A small sound classifier, trained from scratch.
Model: arch transformer, layers 14, width 256.
Training: adamw at rate 0.0015, 11300 steps, held-out accuracy 97%.
Data: trained on short read English sentences (LibriTTS-R), 26041 training examples, 111.1 epochs.
Rows from block 11, named by matrix and row number. Rows with one number belong to one neuron. Each number is 500 + 40 x the weight over its row's rms, rounded and kept within 0 to 999. All counts start at 0. Numbers have three digits each. After the name is the row's rms in percent of the matrix's.
# gate: MLP gate (model.blocks.11.mlp.gate.weight, 672x256), inputs 128-255
# fc1: MLP up (model.blocks.11.mlp.fc1.weight, 672x256), inputs 128-255
# fc2: MLP down (model.blocks.11.mlp.fc2.weight, 256x672, transposed), outputs 128-255
gate.304 008:472489567494600513473503453498491494505532520429519491519487520515558536495518439497495527559596445521517482495520506436541494600467536571426493486515548500484485523484513485485502537445469510540495466491530548478490447490475474559526544529488509539459494467512515509614593538513547550516523522518523566492618514498465506523499514454542467498480498507531481509577509518538401490494526
fc1.304 012:528516540519476514512516494513509457486540520493496486414478484512458506498510519511523489508498488495502550503496496463494512521513503515524498486528501513475494533437503486513507561483499518464478493499496518495511480538494504490524487495532480503492503487492495457489464510496514491534518510511497509518493492519491542473516496488500494501494523511509514466539527492477557526532489
fc2.304 074:503506498474495476501500526505511500494520509503504503398407495504519478518484498482493476497503485526479524485505487481493488499502510502493496517511519503485448486502512478513487491526512482498502500450512495478505508488510498500512496455474469600533506489508539502502503513532484487502518504508509506506506514496489492513507496501506501505484507496503513498349491488480496511493456
gate.305 008:507516470407546507511513541509490492484555485501497484422483500512462512495491498518509521439490516485489545486516455482496487500495504522478489465534446508482451498538490472475475449518524472480500476510481528503498494497464484473443508480523459484501517526494488533546515476517523499566466490508530505521487506493477508504495500466478500499511476522513509488466501520530470501513484
fc1.305 034:491505507482524503511500508503499504499492503481487502516509506491507504504491496524526517503509532488506496488496499512503489489495495501514498493497494478505521522499503501517497507494496505533506499497494537503501523495519508510499495511499506494522494489502518495467518522510509497504496492493522508500482999497491510511495505513505502508506524499499502504496504515501501495502530
fc2.305 078:501507482529515477514512447508488524497522498495511490381380511495501487496499519484504468499502507513504517522493476509511493500493506501491500488504469504490505476478479495495498500536498489500488519473507520510503508506479492505515502499519513600515506500492489496517502497503490538479497492504482486509501495511490517503496483521490504506494475503514504508494492528519498494492482
gate.306 013:496484521515513493479509509515505494489471479511514487475493494493512389502514504481451514496490483501537516490510957525507468445512492469515489498485509523501513502510501512488501505498491486509520199498506513512492481511462481497523467477524487492490510493516477510494500501509481500528515512502514497503542489501472489497510503488516501513501492490492497508477507497481520508486482
fc1.306 009:464493513455480473517523574526484473496632564437435508556521513525574510566436507478491492554485494468497455501494555535448501585466481558483470498567495427509491509554526543543506516466496509531499283498505498548520545529536513515462487487499537506521488541508480505536469484519535551505577523502485497491424514491513525483518506452439476515511456515526500550486517468468564481530490
fc2.306 064:486538520476512502479515500497497513496521479492514502358424481507541508489506513474475542507494506514492520504498513505507490518493521499492498473498494504504501501479510510484528496510492468490486500467465501486479484497517489517485492461499504641480479505497506509492483534471515489505508509502534502486510523512468484510509493496451498491485496498483470501495524520495509488507505
gate.307 016:514472533507477476484512552504542482497499501484495570515525515473511525471514540465564547531493504465538497542552508501555477462523522499480556493531511506444556520469444456526511518522509456536553505493523543480500543461511513492532490523508526458467500551539524518477505512441542463519494480519486474437519516498590494536847469508511526484474485472465484464562478515458510478508458
fc1.307 022:508454517453425504493465472515490530484494579482502458492514488459517461479546442516518531528466448520478498485528507490507485510481517487530530475530462473477528531518473477472499487527497479534541493433490451464480508459517512531459513490554451529412497510578494476513476508510500441537533469539464463470491517551496500483584486467459515507447510497504440534439544542475493518507511
fc2.307 171:497535482495513512507490514541499494470569554488486520469531527541485486495489488528597538536457547556477468499475505509501518447515453567478403548508539489530507580528465497466512468463424446494447538483530523516451461499504445460494492542553462509466468452418469486494432503536537526495535431558476468570464510492487487495480545454455455453468523497493493515430498495450499535439507
gate.308 016:508502484492487456484551469510523530455442445466463449471506477585491500527506512530486503429427501520509594486489528470483538462517492469529558548477538514490467494469550529483512490532506547572510550532518556520559546485546545497536604529558510533524487504506563507528496485539537475490560475536550535511578566517543455529518558454580480516495544502522480537495475516560476586564511
fc1.308 018:549516487513481457450413549503474439530551475526549589534489499481497438426464508536482420527457521551438492432541442486523451471462524481531512511538468473513543584539525457492518456526448491501471473502449461508425493461527476498508529504476550565486483459555518432577515470509518492445507497475505456510543491539450527432539493517481491483462479525545480412486444459450515523440537
fc2.308 140:515478488523474510540496551426465541501493560493567499502500481502510541539540495550587423608517402512519500485531450531502491520511518545527509520452489483498524507467503518566582561486481432466514542499557567540542521528510523503532500493494539501458507461528540450479521461559513553541539492486471490531508424494471530506532480433496511522534525529458536473516504553536473465470526
gate.309 022:488505463516512488481436511496515542532514476520464524496479543541470436444474436506515427549471499500538501539475473460445459488505515519557452491532464532483518493473474432460433501500427506436535455515539440480460483457506454476453467491508494489486464519557477467464475430426452450489523489479478482480483485502464448441433474483489432531461479473442432488499445472460504460430497
fc1.309 009:476491416390462536550512505526490515527413484551526507458501532529551504484443485454453470472440564494532533510500473548530528457524501565476489484521491593505464528512488478552450514553517443496530515536445452504486570469481511492507541508494481480513471467471494474531561491468507482592520473484508477456403493501504480517494544547447513484483506474490511459549493535490489510485478
fc2.309 048:495558510460520485547481456554455506515525538561487492489554507478501475464512505494498461546487542423476482564498483495541472489489527506500497508521544594460553408479500514564525464556481431449429500490502510404514430461472466515571491635479450423525448513502539609481511485434508472468522559512496547535472499457527560520492507496528533484458483528524477559422507475494485506529508
gate.310 018:503496477516521471559504554419530478528524451532418516501503506452484460503507441555524448522440488481437500443471436449512461539454586453566448486520529570457433430458444463502502453540484456458542465501477507504451558537434528502470459430549478508452492536478453483497442544481478457506547464478467471506446474458496446495463447474511441441428466443480474443492475497478521468521419
fc1.310 014:471491514483429495467511512493510494503492524523500500432484496482502508494473533530524534454490487486486540505497486482480458526496509436507492463487465511485545524490493479480502466511529517513501514503446515500482471475484503513512501493512501477532508492472495483462493444517475510528523547515504498491539507497463521521481478474487490510483501533474491520479491472473513498510508
fc2.310 061:489488574486494513501529472472519522503535474527486490494529520501509466525473482534478472428529571526525481493491491508492518469511515489494504445489474476519503545515464504508493461489530481519499449499506513453450500503524519487466520568498491407491505488510483468492529510494509452523498511489495554477537503482497481493488483540529517486487495504545528468572509481495485505486512
gate.311 015:485487557487487554542539516467441549473556477545478409557524441520502488521531483454521531472484504474469476505522538509512477494424559467510534529481466456481535510520540446505513531523505491553452469464444465518522528489434510584597491522458521567518525515553575508466499510519377477533576493477414579488458484539481566474503448506482491463458503538502549406437477461490516463514492
fc1.311 022:500520458504487601563455514516505519547462558472510538500502510499430446510515500438582443468457527445533482427466515461478521516547452453490395507537511493453563506537492435518483451477441432456571510512496464438441533484484530483487431440497494508546428475500444551469534459503429436451479527497525483464500485550404474490453486435542523489489453541528478475458450434469543481533485
fc2.311 180:501472570420472532503468503538490414561458412522515511497500470527517402489446463507495509449525572466457495468526478433540540577441563510516424573461523471530576469501412477449489490480519536505489470504518511452452534488488429524486484483434509492455536529479510476488528490506549539446468541515454464535419579543489545455448528514504561448460507511553464528526448468463443527471454
gate.312 006:479499472527556495489516442474517505508507527517455481425460505511494484480505471643517458572440455531510554495499473474473486576462547507549529500467533506496598478525516519486510452456518491498539512520474523487503508515531484492496553446458504485506485521481536487485429522484516488503526480500530510487437489491470491521493544460573489505519431501480501508541495532476588496486507
fc1.312 016:486498506479485498511480516494497493507479500480507512580505514509493503491515482520503496502545508479493461497486491507511493522497510476501486506510479497519499460501496501516494484526492506497493481491496515493499472512482506498459510497509492511519485481497511496500516515491484508522534496496509502545473494501526497492495504519502490508481515500508500502514497506498485510498505
fc2.312 124:503506509512495501466502504490501495512513503509502500320411506502496504499512502506502502489496499503503533507495499499498500507497491497503502512493482503497501487479490501490488495507508503499504503426497482493497508505505495486502498508493496625507496500496499505497497499498510513495509485493505489505500508499492509492490499504458499509501507501497493495485499504499497495498500
gate.313 007:494496489469501511472503537481529467511540490454517475432489485515520494499489466495510483528514492500540538511511489548470467507505545494476492521528516523506540540543556090501496502474474511548496481489501507495495523478434506533475470474532501490508492506506481509499565510476498485543527507502487503513494494525522477501517450483500494493483488499521467521469497491490504502518472
fc1.313 009:446507506565502466520507437531478479494455537422531482552497512479537503477462537451592500471496551493504475472491488554492502425483457532489499567471442515506534505523499475524518519510500480586459515469562465484502462505614554509456517438462517543493511584484528538553543527535510521483529404487513549472633459488420497501495481514535499494532536499530508550454492485572376486487529
fc2.313 077:510521497476525499487489483505499494517493494502498513357429493493471475498498497511521499532493501485516514478495521498507499515502519500501491502485511497500489497489505478491499498536495509508476521481477514482496507489483493484480514512475506572532491499504486499478498494523513509518502496501526522356508499508504520492493509486496506504508484488496486491499494493493494502498514
gate.314 014:498498525429526515506496498501515672500502486524470506473508497495470496504486504494524473488451512517513515501507475498511507464517497540554512468502469483483523553494494499474513489523513503532498510494503515480493500509496484509478501495533482512526501514497500511548488511500496498553534472514504478504523498510497489500486485497483525500497456501521497502846494501491480494511504
fc1.314 027:508431466494568483509438433450531517541485459543423540504516585461477418470477523523520457459495500494489483469497488491446490533469525476517434442493489587462462486488459461449434519497422446470542464465449516455476530475518461474487460436505553520503473493523490489470467506441474436477513429477478489485485461438458472461449500496500528506508480472464476470491467499472528472413479
fc2.314 061:508532483532537475512471489527482515494524495467495509506530525500521526536500513529441532538520498498490487464503481423504476508492481507532501509495483558492563536492515427571474558476510587551452488509497497529469504497502543470442491462468508497466483491499473493530482490502501506482501518518497532529549529523525497487518475455513496538547513463585530476542520504541490484509498
gate.315 018:456508500492578478449487552472531454518473427521511526487555557501523455465528478497510440516515571486469442461426449461464472516441528511469487456521486522479454479484473506447432509442431443449488464490500426489439475426474426465472512514526495545448441510518505487490461474451476506461551531456429453484474545437483469471494477512500458452536470517489553417506443490505527466456510
fc1.315 040:487503471459511500477496478480501472512538479488483509495503502505480496501425521523483499501475492491505502521491485487485452506436502495500506499517495491503464503488496486493495461509508451501505494493488498474490527489457492501487554475519469506518502483512505521947499817502492486464548498495510458466501499494490482484508480488496478504522490506474492502480497487450497503502471
fc2.315 075:442502562525499508516503464507495494529447502501499492503509513489465488546469516466473431532416497540520487619532614510493506515509408498494465558510455569499490424553444508537516431508499465521448451522373516522574466457531489495454517620479512495584541497509510575534545493534458510466550514457488558506453489470468457547517551456491462568543504500585490485478468557464459510494518
gate.316 010:405465413384447516483479506470419491522437501580457521484515484503468483503527511435547509500563483605482506496470513489450512525503501438572484516481391565488460412360502479489487405538502530496524487497477453515505497480504464474518482495477512545446485478499504511495435513479489498442529570517517502484514469475445460486492554471555484465467477496523475504479499474441534509509524
fc1.316 018:484513486528481499503495517498479495517493505516496511574507500499498497500497494507469485494520495497498460508506510496504512499506510500493493510501483505488471470480492507488496499471506494492501495496487500511488502487493483499479490495487516504515499487499505499486471517492495506516527486500496496495474689506515503487502506481489506505493509496500488500479478493492425497509497
fc2.316 059:494523465465512493500514497527481534500485496493510511434394494494491473513493497465488508476490538518497526500497480483491492519482519519502496481469470485498480633469521523489539501485501498506521517474540477518469498491503512482520559520465502627501518497494510515506514512572520502495479497531503531514514537497476477482505476483432492490501494498499476510516511499527494525491498
gate.317 022:468437474537550485460473500490528444518496444495493522511520518481469417450522437501512464508499511434472513455484439445452438507462544504562450437491461511470474481514452460528493474528461470451504576504429454442454499530488519438539454502521429503465450465529494468483485468477437452538480487466432464459509432500461484467464488455501436498447498466490475471506465525480456502448419
fc1.317 009:453525454510473532459449498542505455507565495493538519574534525534481507497459485554556499498432530488449455494509529577452523552495488450527527482495412442505578474461477524506487540496457483511508565489510558452512473455619501523470513536543544540531498519477495502535486529473457503462531512556500534490555508528483537480515542453508499530511548465468518376565502500494538460529531
fc2.317 071:496507545501503504539473526475528516500508471504488523508480486518499504485499502524503529551500572472482510509497501467495520481483489490489500495510485473499487549491512561527473516492507424492520540502467498492542505489500507529497493488512500521539522527508517556435474522527492517473449492506486446503537498504519507506510518483451499494556516460549535528529508524474534508496483
gate.318 015:521493436569495481451474467441504467482442485544447518494465512485467477496456468510459592450486445495474513519479467507463433546481602537516453508475535528490461405450464493457495526483477447440519445513483503473490544511440463440420482440551500527426483447521472463505461462447489504454584468480488424473399526489492495482504428499520492485487423471418465470405488495493580521443510
fc1.318 009:454526521576439455483470519542500522493574502481461511548529481488549486480451533458527539524473521495487446488521563535588546426513443475489507530447562471482478474457480523524510468546443519511474521460552501548497461472524438485488477533537481503497484528519554461581515511344483540499418483495451530505470508508416504568526493510438513529523519505504502534541533539556566535548505
fc2.318 044:529501526461496533496538493473484495504473547531474513486426471515551480482518458450502481468495502507471510503493488495464492515517493503505504498450477428487475393473525555469468570499509500506468496466484497539531451527514542469543507537471511570554539511504565418466541534592571576458480523471480447526438493507433464497512532531489463489527457495481463466484531507517463493533472
gate.319 014:515488525487494496512511494513512489498486502483498489450491488490490498498490515510494501480499512488503528503501503481508506475490512504503494492501501521491512496077505498512512533497508490476496502501508527510493488507515487510507490493484519497506506480503505504493508488509497523504514502508483519514506485514496484503496499495512506503501491503502506484510504497480475506503492
fc1.319 015:527481464457551482498502507520514464513483498482459504479517530516462502492440508544566501446466443503493512456510512496517483473485499438527454484493457529508505452434472478480477414462515488507509487511486460474488565488446479470513473505500497506455507439508505482478500732504512489421528476489496450460431467495486506444495506466518485496472464468489500538450469484509485501472748
fc2.319 056:495485526514521521509518505520493528507486530490487509548623487484489495485524487470518467480451468485482476512494534508481507540515496491488488531535505514491509482475499540487523491533503507515514496496485500484526518510495502496497498495518510369464527508495516546457504465450528449500505510508496521518509478511455496516495470491542516505479489490497492492504488491474507495514508
gate.320 006:481520465501474511524559614426430547489491504476538506553504498506543488502545500581488537371504520510502494555497490521496540411530409542420490483547362506542497469481508504475491510505453536491496512488534443471525410527552538501616539504526464475544489438511530527543530575484484530528507553479499536488531539505533520508552531525479487482483596519576519543459496513445522508481458
fc1.320 015:429487474478517488485482527461493494497510495582449507478480540462511486482479483512490466440436495500538499469489538439449509483485566473465767490551515543471461502507516487487489437477502485442506495494490466467483430557416441499469455452521492472499482456507489482446454508480463471464540463510470476476539538482428504478475440504508486507496443473497477468583493458466552498472475
fc2.320 054:493495506500472523513488520484461503499470491527477508479421537515440494507465511458504477452481514477466519498487464539454499498478516517513515499529487501511462455518541448497536486491470481498513503439516516510487428447483490548500494460651518628473529481507446507501476509391490564303480516511648490503451512514465499486501473507480514499528514493546470548492513527505468488489464
gate.321 015:484488539506447512565473498498507429584537476439531563515491575408488476462468487483543546485535537505495457482474468506464421509510531469521461460534490500444500538475426420493531465537517440472500469450467455521543520479512415485488440490519463539487420401487494471523446416504497447483537522399443526510548457488527523452443466443484518506494442494529457462413493474461558452474483
fc1.321 017:563509510385524525536523537533508478490566506512496500519517491511463516487499499498553509449574500504494491516494491462542515458494539457504477540527420476493448524470474513521936560523488537510503487508530489498506434503530521501509540485507518493508511483506502548434519481522495508496477504519518518550574527494587518504502512533563479495519578509492494511511537502522491523470497
fc2.321 060:483410515470529453502496502477496509510453472517490483489479468484470457537538517488533533631555479464489501521558453539507607469467485479467491443507556430509474516515436485542523530468498471527463548492446475446564456461468502519600536490492521542368524496501503507446516473478602505549489463517488540515495498472484480553498486557469510498475488505433467475536520449512528480508483
gate.322 043:511501502499505501498498502497504502502467484510504503525505503495492502501500495502504503492502505495498485499499503503501436510500498494505500500496547501499651499501502404498500507497494498497501499494490506498496500502481496494502505497515509503500495493500500501510506505503500497499494509497502499505510515493529500501500499502504501499545500497498501498495498499502515499500500
fc1.322 019:708500496452549507529486495541506490507488502527371502521504493507531490500538491462510494480541543479500482464504527536492225448511482523503492499489464510521504547537503503504498492485389507504503510504501498501501466526558506501479478486525511477495501520502502481459519500520508501506485651502494523517553504505514510633496524480519486501481505504483483519481504501492485498521504
fc2.322 133:502487502501496496501495496504505548498505514514502497613570495505499511506512509497503491507497494488486484495499496508482524507501499494520500490499502494501489491497500495500502506531540494508513508530498490495500503495504489500502498510510485415494497501498497499517499488491498523490219507508504483492465505495500495502513496496535500492513505503495503509488501504493478504508495
gate.323 006:513506523519485505541527483503474517507510468418438496426486511430482520488435505552541507634536558506464553510488515571493474457503507473544512415504490572546559488525583503499472480518479535558521444495499475521478508523466525520579473476428520503511502540485497502462564496499504491533439528488518411509379505466412501508520515525504447473489509512492509510485505529556528479494461
fc1.323 013:541516501476539494499478457567445464520491501569535519529539504521555498489545489494496530453525494500528485569512480512542526500501447532516510485504417442528513494457502496504499522492486491508490484503487517514492520450454519512455516488497483541511490489486487515525530503494537517480522496495501552519546482495544498525490498499474510501517537494481476519527496506480518486491528
fc2.323 091:505487519505495497504492506502488507491515506489508507428422501501522501509511500487497524524490494927486516495507522520542511492490512490492500518484514501495518510509489508502484503494503486481502495460506498487501503496501501519501500474499501576497483495511508494481499529466489513506506493482509469502497494504525490490501481501477508514473492499495509500502487516509497492498522
gate.324 015:493448482454501494493474533445529499512458511479483578561535525532526462431484481435567489466498528440432458474470449527474529531482469515457581485533563437578505484494514529483469531493496464430509497459441477480514451451480454508438531578478492546527481544508444476549492451491464488511490475443413519477528444474426520462453433482468443423524539449503428457494435429498442466437481
fc1.324 013:559523434499481498507524518580465484473554593585562503517514488507506489492496488489527490418562524544518498457512538550523487572491492485534534523468540420494480467568553506490472545538508563501500531515498512391475511462416466512520550526481526495419513479520490545410496507529543520557500532485522541552563500504506526526491521513505547541590569521504519536531502472550519480496522
fc2.324 116:541515478499500502525496504501506485500491491507495497499492494473488475523488481459514443482485507480510506464512471521505506435567534500502509518467517525494528470522498496554496470513509478502568467501504538512415497520488502515486498506510484512495492491503496441469514315473478454499523507525484515499565485477527538501514492547494496488500479520486483515505499473517503492512517
gate.325 021:476436515519534456449506470533571463536494469578484527496515520436453428510459459466477435509458479509467498444445505526443434468452523475543440450559498542519434471529481513452475458508467461427527514504465458425462524473440518509466485451530479519426469455542432476482433443436433496434519481473473448417480451485487467469453431494506444450491494458431453442524508452445477454467446
fc1.325 009:517485550496540505454487507590478491516508497530460496545543530492538522522549522534557509464510502503468480499478454497476550526490484567503550537446426406493551466479506517564504524528545514509450515514555479509510491476566500476477489529492485455467514471544548524545481522472550489545493507526510431506569483506531468497493531553480473505526512549541467555500499499453522527537563
fc2.325 049:488537410512528505481452526504550530499557476492509533499451488507471463545502506575492458497508484537506498448533452534493488533497537478504477511480482441503518517512475585444524547485530423490489419471511557464526451492522504474453494582506519567482498446475499572450487503412508441440464512512485459507473521556482519519489547495456534473575492559533476450579498494545541498506685
gate.326 007:530448527572500512548643466504578524508464500614482481454533499467472481486502465470502481509333442472525527436495453479519447542520557565474480441495416549528495551430480474485503492523491535519530477496503487454468595468669492502469492491514507470456512499485470506583544463520493490550507453490487501536392496490444485509536489487540496531474426448484508488484486513443514479508471
fc1.326 022:486485530482476505476507513497514514494481506473492506517507500507514494500531463460546521476449543507528487535505479471501504512478461490514509514518464486506492478505511503504491518454502494508495503488529518490503428511553514493503503516479514510477503485476520487543478506500516515492523533500518504519553510494521493511503510526525489482498525527484510490472502504506485496505502
fc2.326 082:503486500491503481485492491487511476514506496486517507454434525495503499504520498511512506498526501510487518514513485491515489495498494496495473498519492482501522499507504481496483524497496515491518493526469497500484509501496495535463495479517498536444482489504511521503499515502494515515493500497489462502478556503526494528481491481508500499990496491508509477510524509490489479497525
gate.327 013:538465456480467561455525446533483467481513454442486417573561580538460510468520437481455464462447502422543467552413486468491521407539493573477457461489515462545492462451549471496445510525497515488519541560505491558439426482525534469516543529516550516441407517537518494547487438501551497538540480495494477569415431458589464503509488482575460429446569556444473526502520482503531483464506
fc1.327 018:404492471534509558439529476447561490502473532585528476535535499482464488538513582499481460560539506565446477536442542418514453493541492430523545502489523469506529468464540520551484512451502476513413443532561474424466467532534547467489575520542495502448504475564462453560468538439493586432465468492494527457488486478513547516507485463487545538467540506460459480431600441564414537522462
fc2.327 186:522465560459430538547447500535470458557448427493446523496509553479482441500456530566515487497502486512491521471496540515488574542423577537513482510584517537496481521531494511551522432553436536482457462498409441587579513516446542412502562519508492503520504478474511465437493510492543431435490552575465406498457462555485465493487544494474504457471581485514426559512571503441496559484432
gate.328 015:463559486512473523529473519474444562451455523470503422456486461522462558560461523521460508501461450533560590515544560517551577489568454489542534534507535500497438550492523562548531493547508496511503490521538493564560470511446532542490538451470553444441569465419467516504515531499501505475469539587557519537523493571473495546440547518555500510584468498582493500428530512485473594446502
fc1.328 026:497548493492517537492576434526528532511451541489498454521436460561566551575510507454502529493509474524505511502489595522564501489553457499418483531478486510519493503488502547543537521500588520529446571477455541535513542540543536530515516515472497487514577527469535545530511563538502515533490528570544514471504557560525541529563561507477552575528521593520585571495579587519550573512549
fc2.328 112:470462573483510457493497455468512499538585484491565496505512490417511497557484554541448468450493551554462501458435526444485496473502498508514470521481575538509524487543489418567494483513465571486497397506503508407415547513487482449425484559494439496552527518473453441499436488538489536541497450508477451485569613476477424463502543526507457512434543460490591461453549455504458500498479
gate.329 014:515523480510571505519458580446522525489505528458468484465516534515494491480490532469590454491488563487480457479475518546517531442400561505487488461537446482501469512531470469441516518512547487506478532408502480551520462464597539534480553487453483531475482528553415476516463484603453446549490551465545435505514575427461530485510560536472487532552523443477567467495521467555532478426505
fc1.329 022:519508511512525527479549440468549520493513503508469516503476564586488527515560511540533546517563550492505507483475503506439573459486447491470481564501517504506542511408488380532509410553537504551500424490458500530503511487546564439587516585558563492392497463549549521586548577519536550480551510537541529499517482524560594508568487512528454542537509504526555553523464577438496525492558
fc2.329 202:512531448459525500474514448517495512448460525469564511498494429477500537516474514489550437541545498509507502505547487539529478428547480496495581433523567515473415528542516501512517504470522490539515515497501580530560483512534579502539550566536501503505492526520505453526544539518545517463553511555553572424527462404441513469535546511494481516474433454540501486468571485490545496543567
gate.330 006:464511522580533505486492458539525494485465480529527492449535497477431476506523441423401473481352581478507526468479543486506516580511499418522464485545557434491573525533483500548497525480485530459513498508494515531493478465420448487414484535503488439453501471495510462480439492440486474496495464485522522487358542528552469512518503556514472494536484474540502503476501491434500527501494
fc1.330 012:497551516486481548494511444533497516490490504508498485425492480498544519505500508503493478453490511500505552516543467524511519456500530502505512511479556515501529514528497519491502547537501504490503480516510489491502495532444504526505497477539519499506505496497471451495494488500521493496512498517530516510510496507464496488534494494498496504527487483504516488472515505507484504505504
fc2.330 077:512480514499509486490505527489504508501511501504504498672621505503485498494489498506486492481512502525515480483521516505495502489504502499483496514488486515512492505486505501469500492464513495482515487517515510487515503506482496545495501514470520373527510498505481519519486499522490487525525496505511497497495507478499517516495519496566505504508492500517512511476504485506499504506484
gate.331 011:502511440500542463488532499444572525491430474605498505500533508483463484495534526532428503427437422450483512455520464419498489578477540524492496472533501444507471376462526500478490460565470497509526469503455502500492523487446500459451498460597467451462488464525493468446544492487446485415488522494494493467506464518404488527494474477553511493449507498452481475527501506530499495515485
fc1.331 008:527490514497580527453490479534507486493500514432554489422509501524472478506537518463482489505553514507476546518516489479524508535499462496545507481468530470530449526502520523441487478447513555463477502516523489495461459493517483484507525479442478482532516529474520451514427524474497480515470454508519475506508528497436514535488527501562492528474521499491509507510503467492445533465464
fc2.331 052:494478478489516505526505458517460494505480478462514502536611505513570511487511482565510386438551470473488483482525542454463523480474498509487557493487494533496467528470530563502477525480496510528497501553494496487555500498541506466501499498497475383576510461502461465476528501607440480545537491496533486538456532492500507478495487479566497502533465494460535510507466464506531510476534
gate.332 006:534483518554463519486503531507513483491461523436450500441465497521451507493416482546488492503556512472465542540512507443514537501518503568509490498469516450444504465547492463474517500448459472466518481480510464509503546505457494458541465482451576489475496435538504516461499483512442509528543444504475487471491487516443482474504518461508525483494478544477468461488491496462544522507499
fc1.332 010:491483585425433513557499510465452517500535470465470511524521493479553484497520522456587523504591515517490481490489514562517523412512441483490528567482424474518578460465534524502468535514485487523495557480451460575535516483530555522478510610483521506448489534459494473508546475498592512491442465519527526532640541501495506549503528556501526479511465528505519472545490494492585506485539
fc2.332 064:489534492478526526502504500503529544503504493495514503432412494464478478497461484493496522478512514496461515495498496511480496520510542493507524471459506500497528504505496517541548495477498519506508475418531494492503504498493493475458484439509519624502483516489490514479494477426515506497492490491491506490503475508454504507488481476408485494526634518508505512485481516486503489499506
gate.333 025:483460484535558446445410539455518496500500428543465497511490531445480465468502463446461448509510478460458492455454426513435477501452551508532463438571518516436472493462460443528488528548472465475571439499500439435434501484451440476467526448505439493477509482554441439498490476442451470446510491481423478486480438471486460514501428498485454438471508446437445446488452451479480464473430
fc1.333 012:411508476567501521475485530440551452487450494433525509489523531525517496493513508510445505605412635508441502467507538531460441490495498495468432502534536460462539399557489463489484405497473480513496463507451543511511389475515489492503473515538459511486532494502504519547477478467477474487528509492494502479480457515369481524518440543562507514474589475480471526421518497457506499485525
fc2.333 094:494501547497494458521498521514523866497477515482487503511526512492523525474506510506153503501483497446511501495509483495487511540456501490501523519479481551499526554513517530515502450508497491494490488524473509494503473511518546515474497487490509491520541533501478474500531504474514508465493528514501507493510488490493529506497506495500523483516495484466526492442495503498513502493508
gate.334 013:436517440499460497473501507457554483507419490510495484488481478458464477475504496545558467462408429443497503456473467478498500485524555476495475453542487557483449445396500492478470465545478484426498489522488449495495512501430499460430231447548464497434474475508498469565431483510433489542491500499485452481399495485515481475533485445456516517452526466460483514462479467437512499508488
fc1.334 011:517508441458521498511509476516496524494490481479508484419492493529541510513455489525490456530495499517496538475498553536560529512502535477519511481473476535487474491478494513509496481520449497508493474489480485498477548519527527526475506494473509509489482468472512463493472480500485484503514550499511497456516504489464476495477516486495497504495495509469505469468509489499458522479462
fc2.334 047:514511490551492499475496515487475532490493484528496489516574477486538519521469494496522513496523515480536484510486424505474499517498496499497496490469439517500500507503515435505486511489504498501512490521506476497465510499496505552550509469482482434582483504496548469513531506491531495460521518493504510454534474539513516491494523530573491507520526523496483525486543487523544488493506
gate.335 015:507459425512515538515509534510510474483469485445467518545469531542505506422443478549479512542534464528509479412401512539487495532455474474520473512530502518548543512434460544477471467494563593518436475458486476513518526531511460412533512515507461404444408534594534480580506512548487462557533557448468481488521474445496424560465528507531522527471482543487589569488597446439423513563472
fc1.335 024:463417469521485519438453556573457449557565460501488501497499509475467414523463426461518452533499588463512516454419496490501464557522499513558421487555445527446491487569470455485497486540461472526529481496470491433533510502487488435501484427517462502491467468491450434573496422416511496468491481487530481481563459442440438515470465462583419458452461483446474517483484510433574524500464
fc2.335 188:529470501478498529558467538533496474517572431547497507500504493473523469555463520400458597507488548422457509509440561505533535547424543509487472586496534476537545556521460506448444462529435539484570451497468462497449514470502436566506493568483487507565478519501542538504451485523537538455495518441480470521470537548558495476427579488502454462562541459491468542523451538468428488513408
gate.336 016:465465540490537477438497552478597478499501513503441496493482474492436482494429447567511462520445455476474497449485448427454418485460572536557454465541454527516432485542496475513487460550493432472518467501494439482474539491532465515512461458537469527457485435516529502523525420432432458495606451472493418433486479498550485496486421444459478476480419485458479486488491495459568495499481
fc1.336 011:521499449492493511505499518523524482509498507479499478426497493486494506506480491528505478476500473460493534514501511464479521512482482476505540501560502534505466506470486518482506501508481495484502516506493493482500534520530505518513495439511487470511490420499494500525521471497488508438537457502494487511496531503482480490510506527512525486495516500500474479468498528470491519505463
fc2.336 040:473525464535497506493485456548504518481528560497499506517610487509466472514480506547497391446518463489537483505530518535475467478516503502540533495511525478497482555557486484520481499519537472530485518510449486452566500492488533485513479464526532405566507505495476417538437464381480466574537519512499516468431524508454553506520469511583470483530479514548524487425458489478474481487499
gate.337 018:508532517466487544504565453489462530452533544454525466492440431546483474554491468498475522450474564553541527522557518540506531485574460466505515539510445466505498517490563537529555468469522525533443538581560536527532475592520514503491500522467503463498540555433515495450549531539550526513559527541532552491450562513504554556561528514510504503528547455542518488430566554519487512494431
fc1.337 033:498435493483547526467488539482524509541472496492501525504517518431440427467476459512475455531505498448450496484422496467454471484455497471553441482513506527457486473476361448437478448477477465458535442482469496476465505503512446446477480423542495505471476486523435427524491459452416454451516461474487493501479444482453441440479461491497498417423443473463472469527467479495532454462430
fc2.337 149:488493481511508500501480494517503490490482487494487500498491476493525509510474495486536487570527500463514502461526514578506482470507496503497521503517503437490517458500522510493512485509498482479519518499500577485517514494493489493482495487498506509435468483500506494499495503454478483514487499505494481481538502535498479491473517535491505487522501494498486509503509495495000497505516
gate.338 018:526467484547552508519479541450504452519429485482440518502505530457473453492424468511519449532467441440463494459454475445485487470466576464537517483506502515466424492468461505444490480539506438467536463483465461525461572489458469496492451509544458544459479440500490445469450473577499477465490474492449479482499444468424480481471435451490486481513477444476609537528479463485538459486445
fc1.338 011:527498506506426504534500514486461491514448511505560479430491487486520483505501514498454493493522519485515536492493516464699520510517529525462482540498523537497493493463486487484500463562495485565502508499469511476481529514461488477502459507545485494485514457472468480521544489524519512510549525466459459502528482502484497490511530551501525507527501525552509508514491512507490499524514
fc2.338 206:504496529504496501496498516487492500500494498498498498498507507497500488487500500492500498496495493504501497504501501499499507491498500498501500496495503507499505494488489502494501497502494504493499497511512501503502495504492499499506493501000502500490497502498500488508500502522500522503490494507503518500510499507493501504500507493521511499515499504507500497491507499505501500499498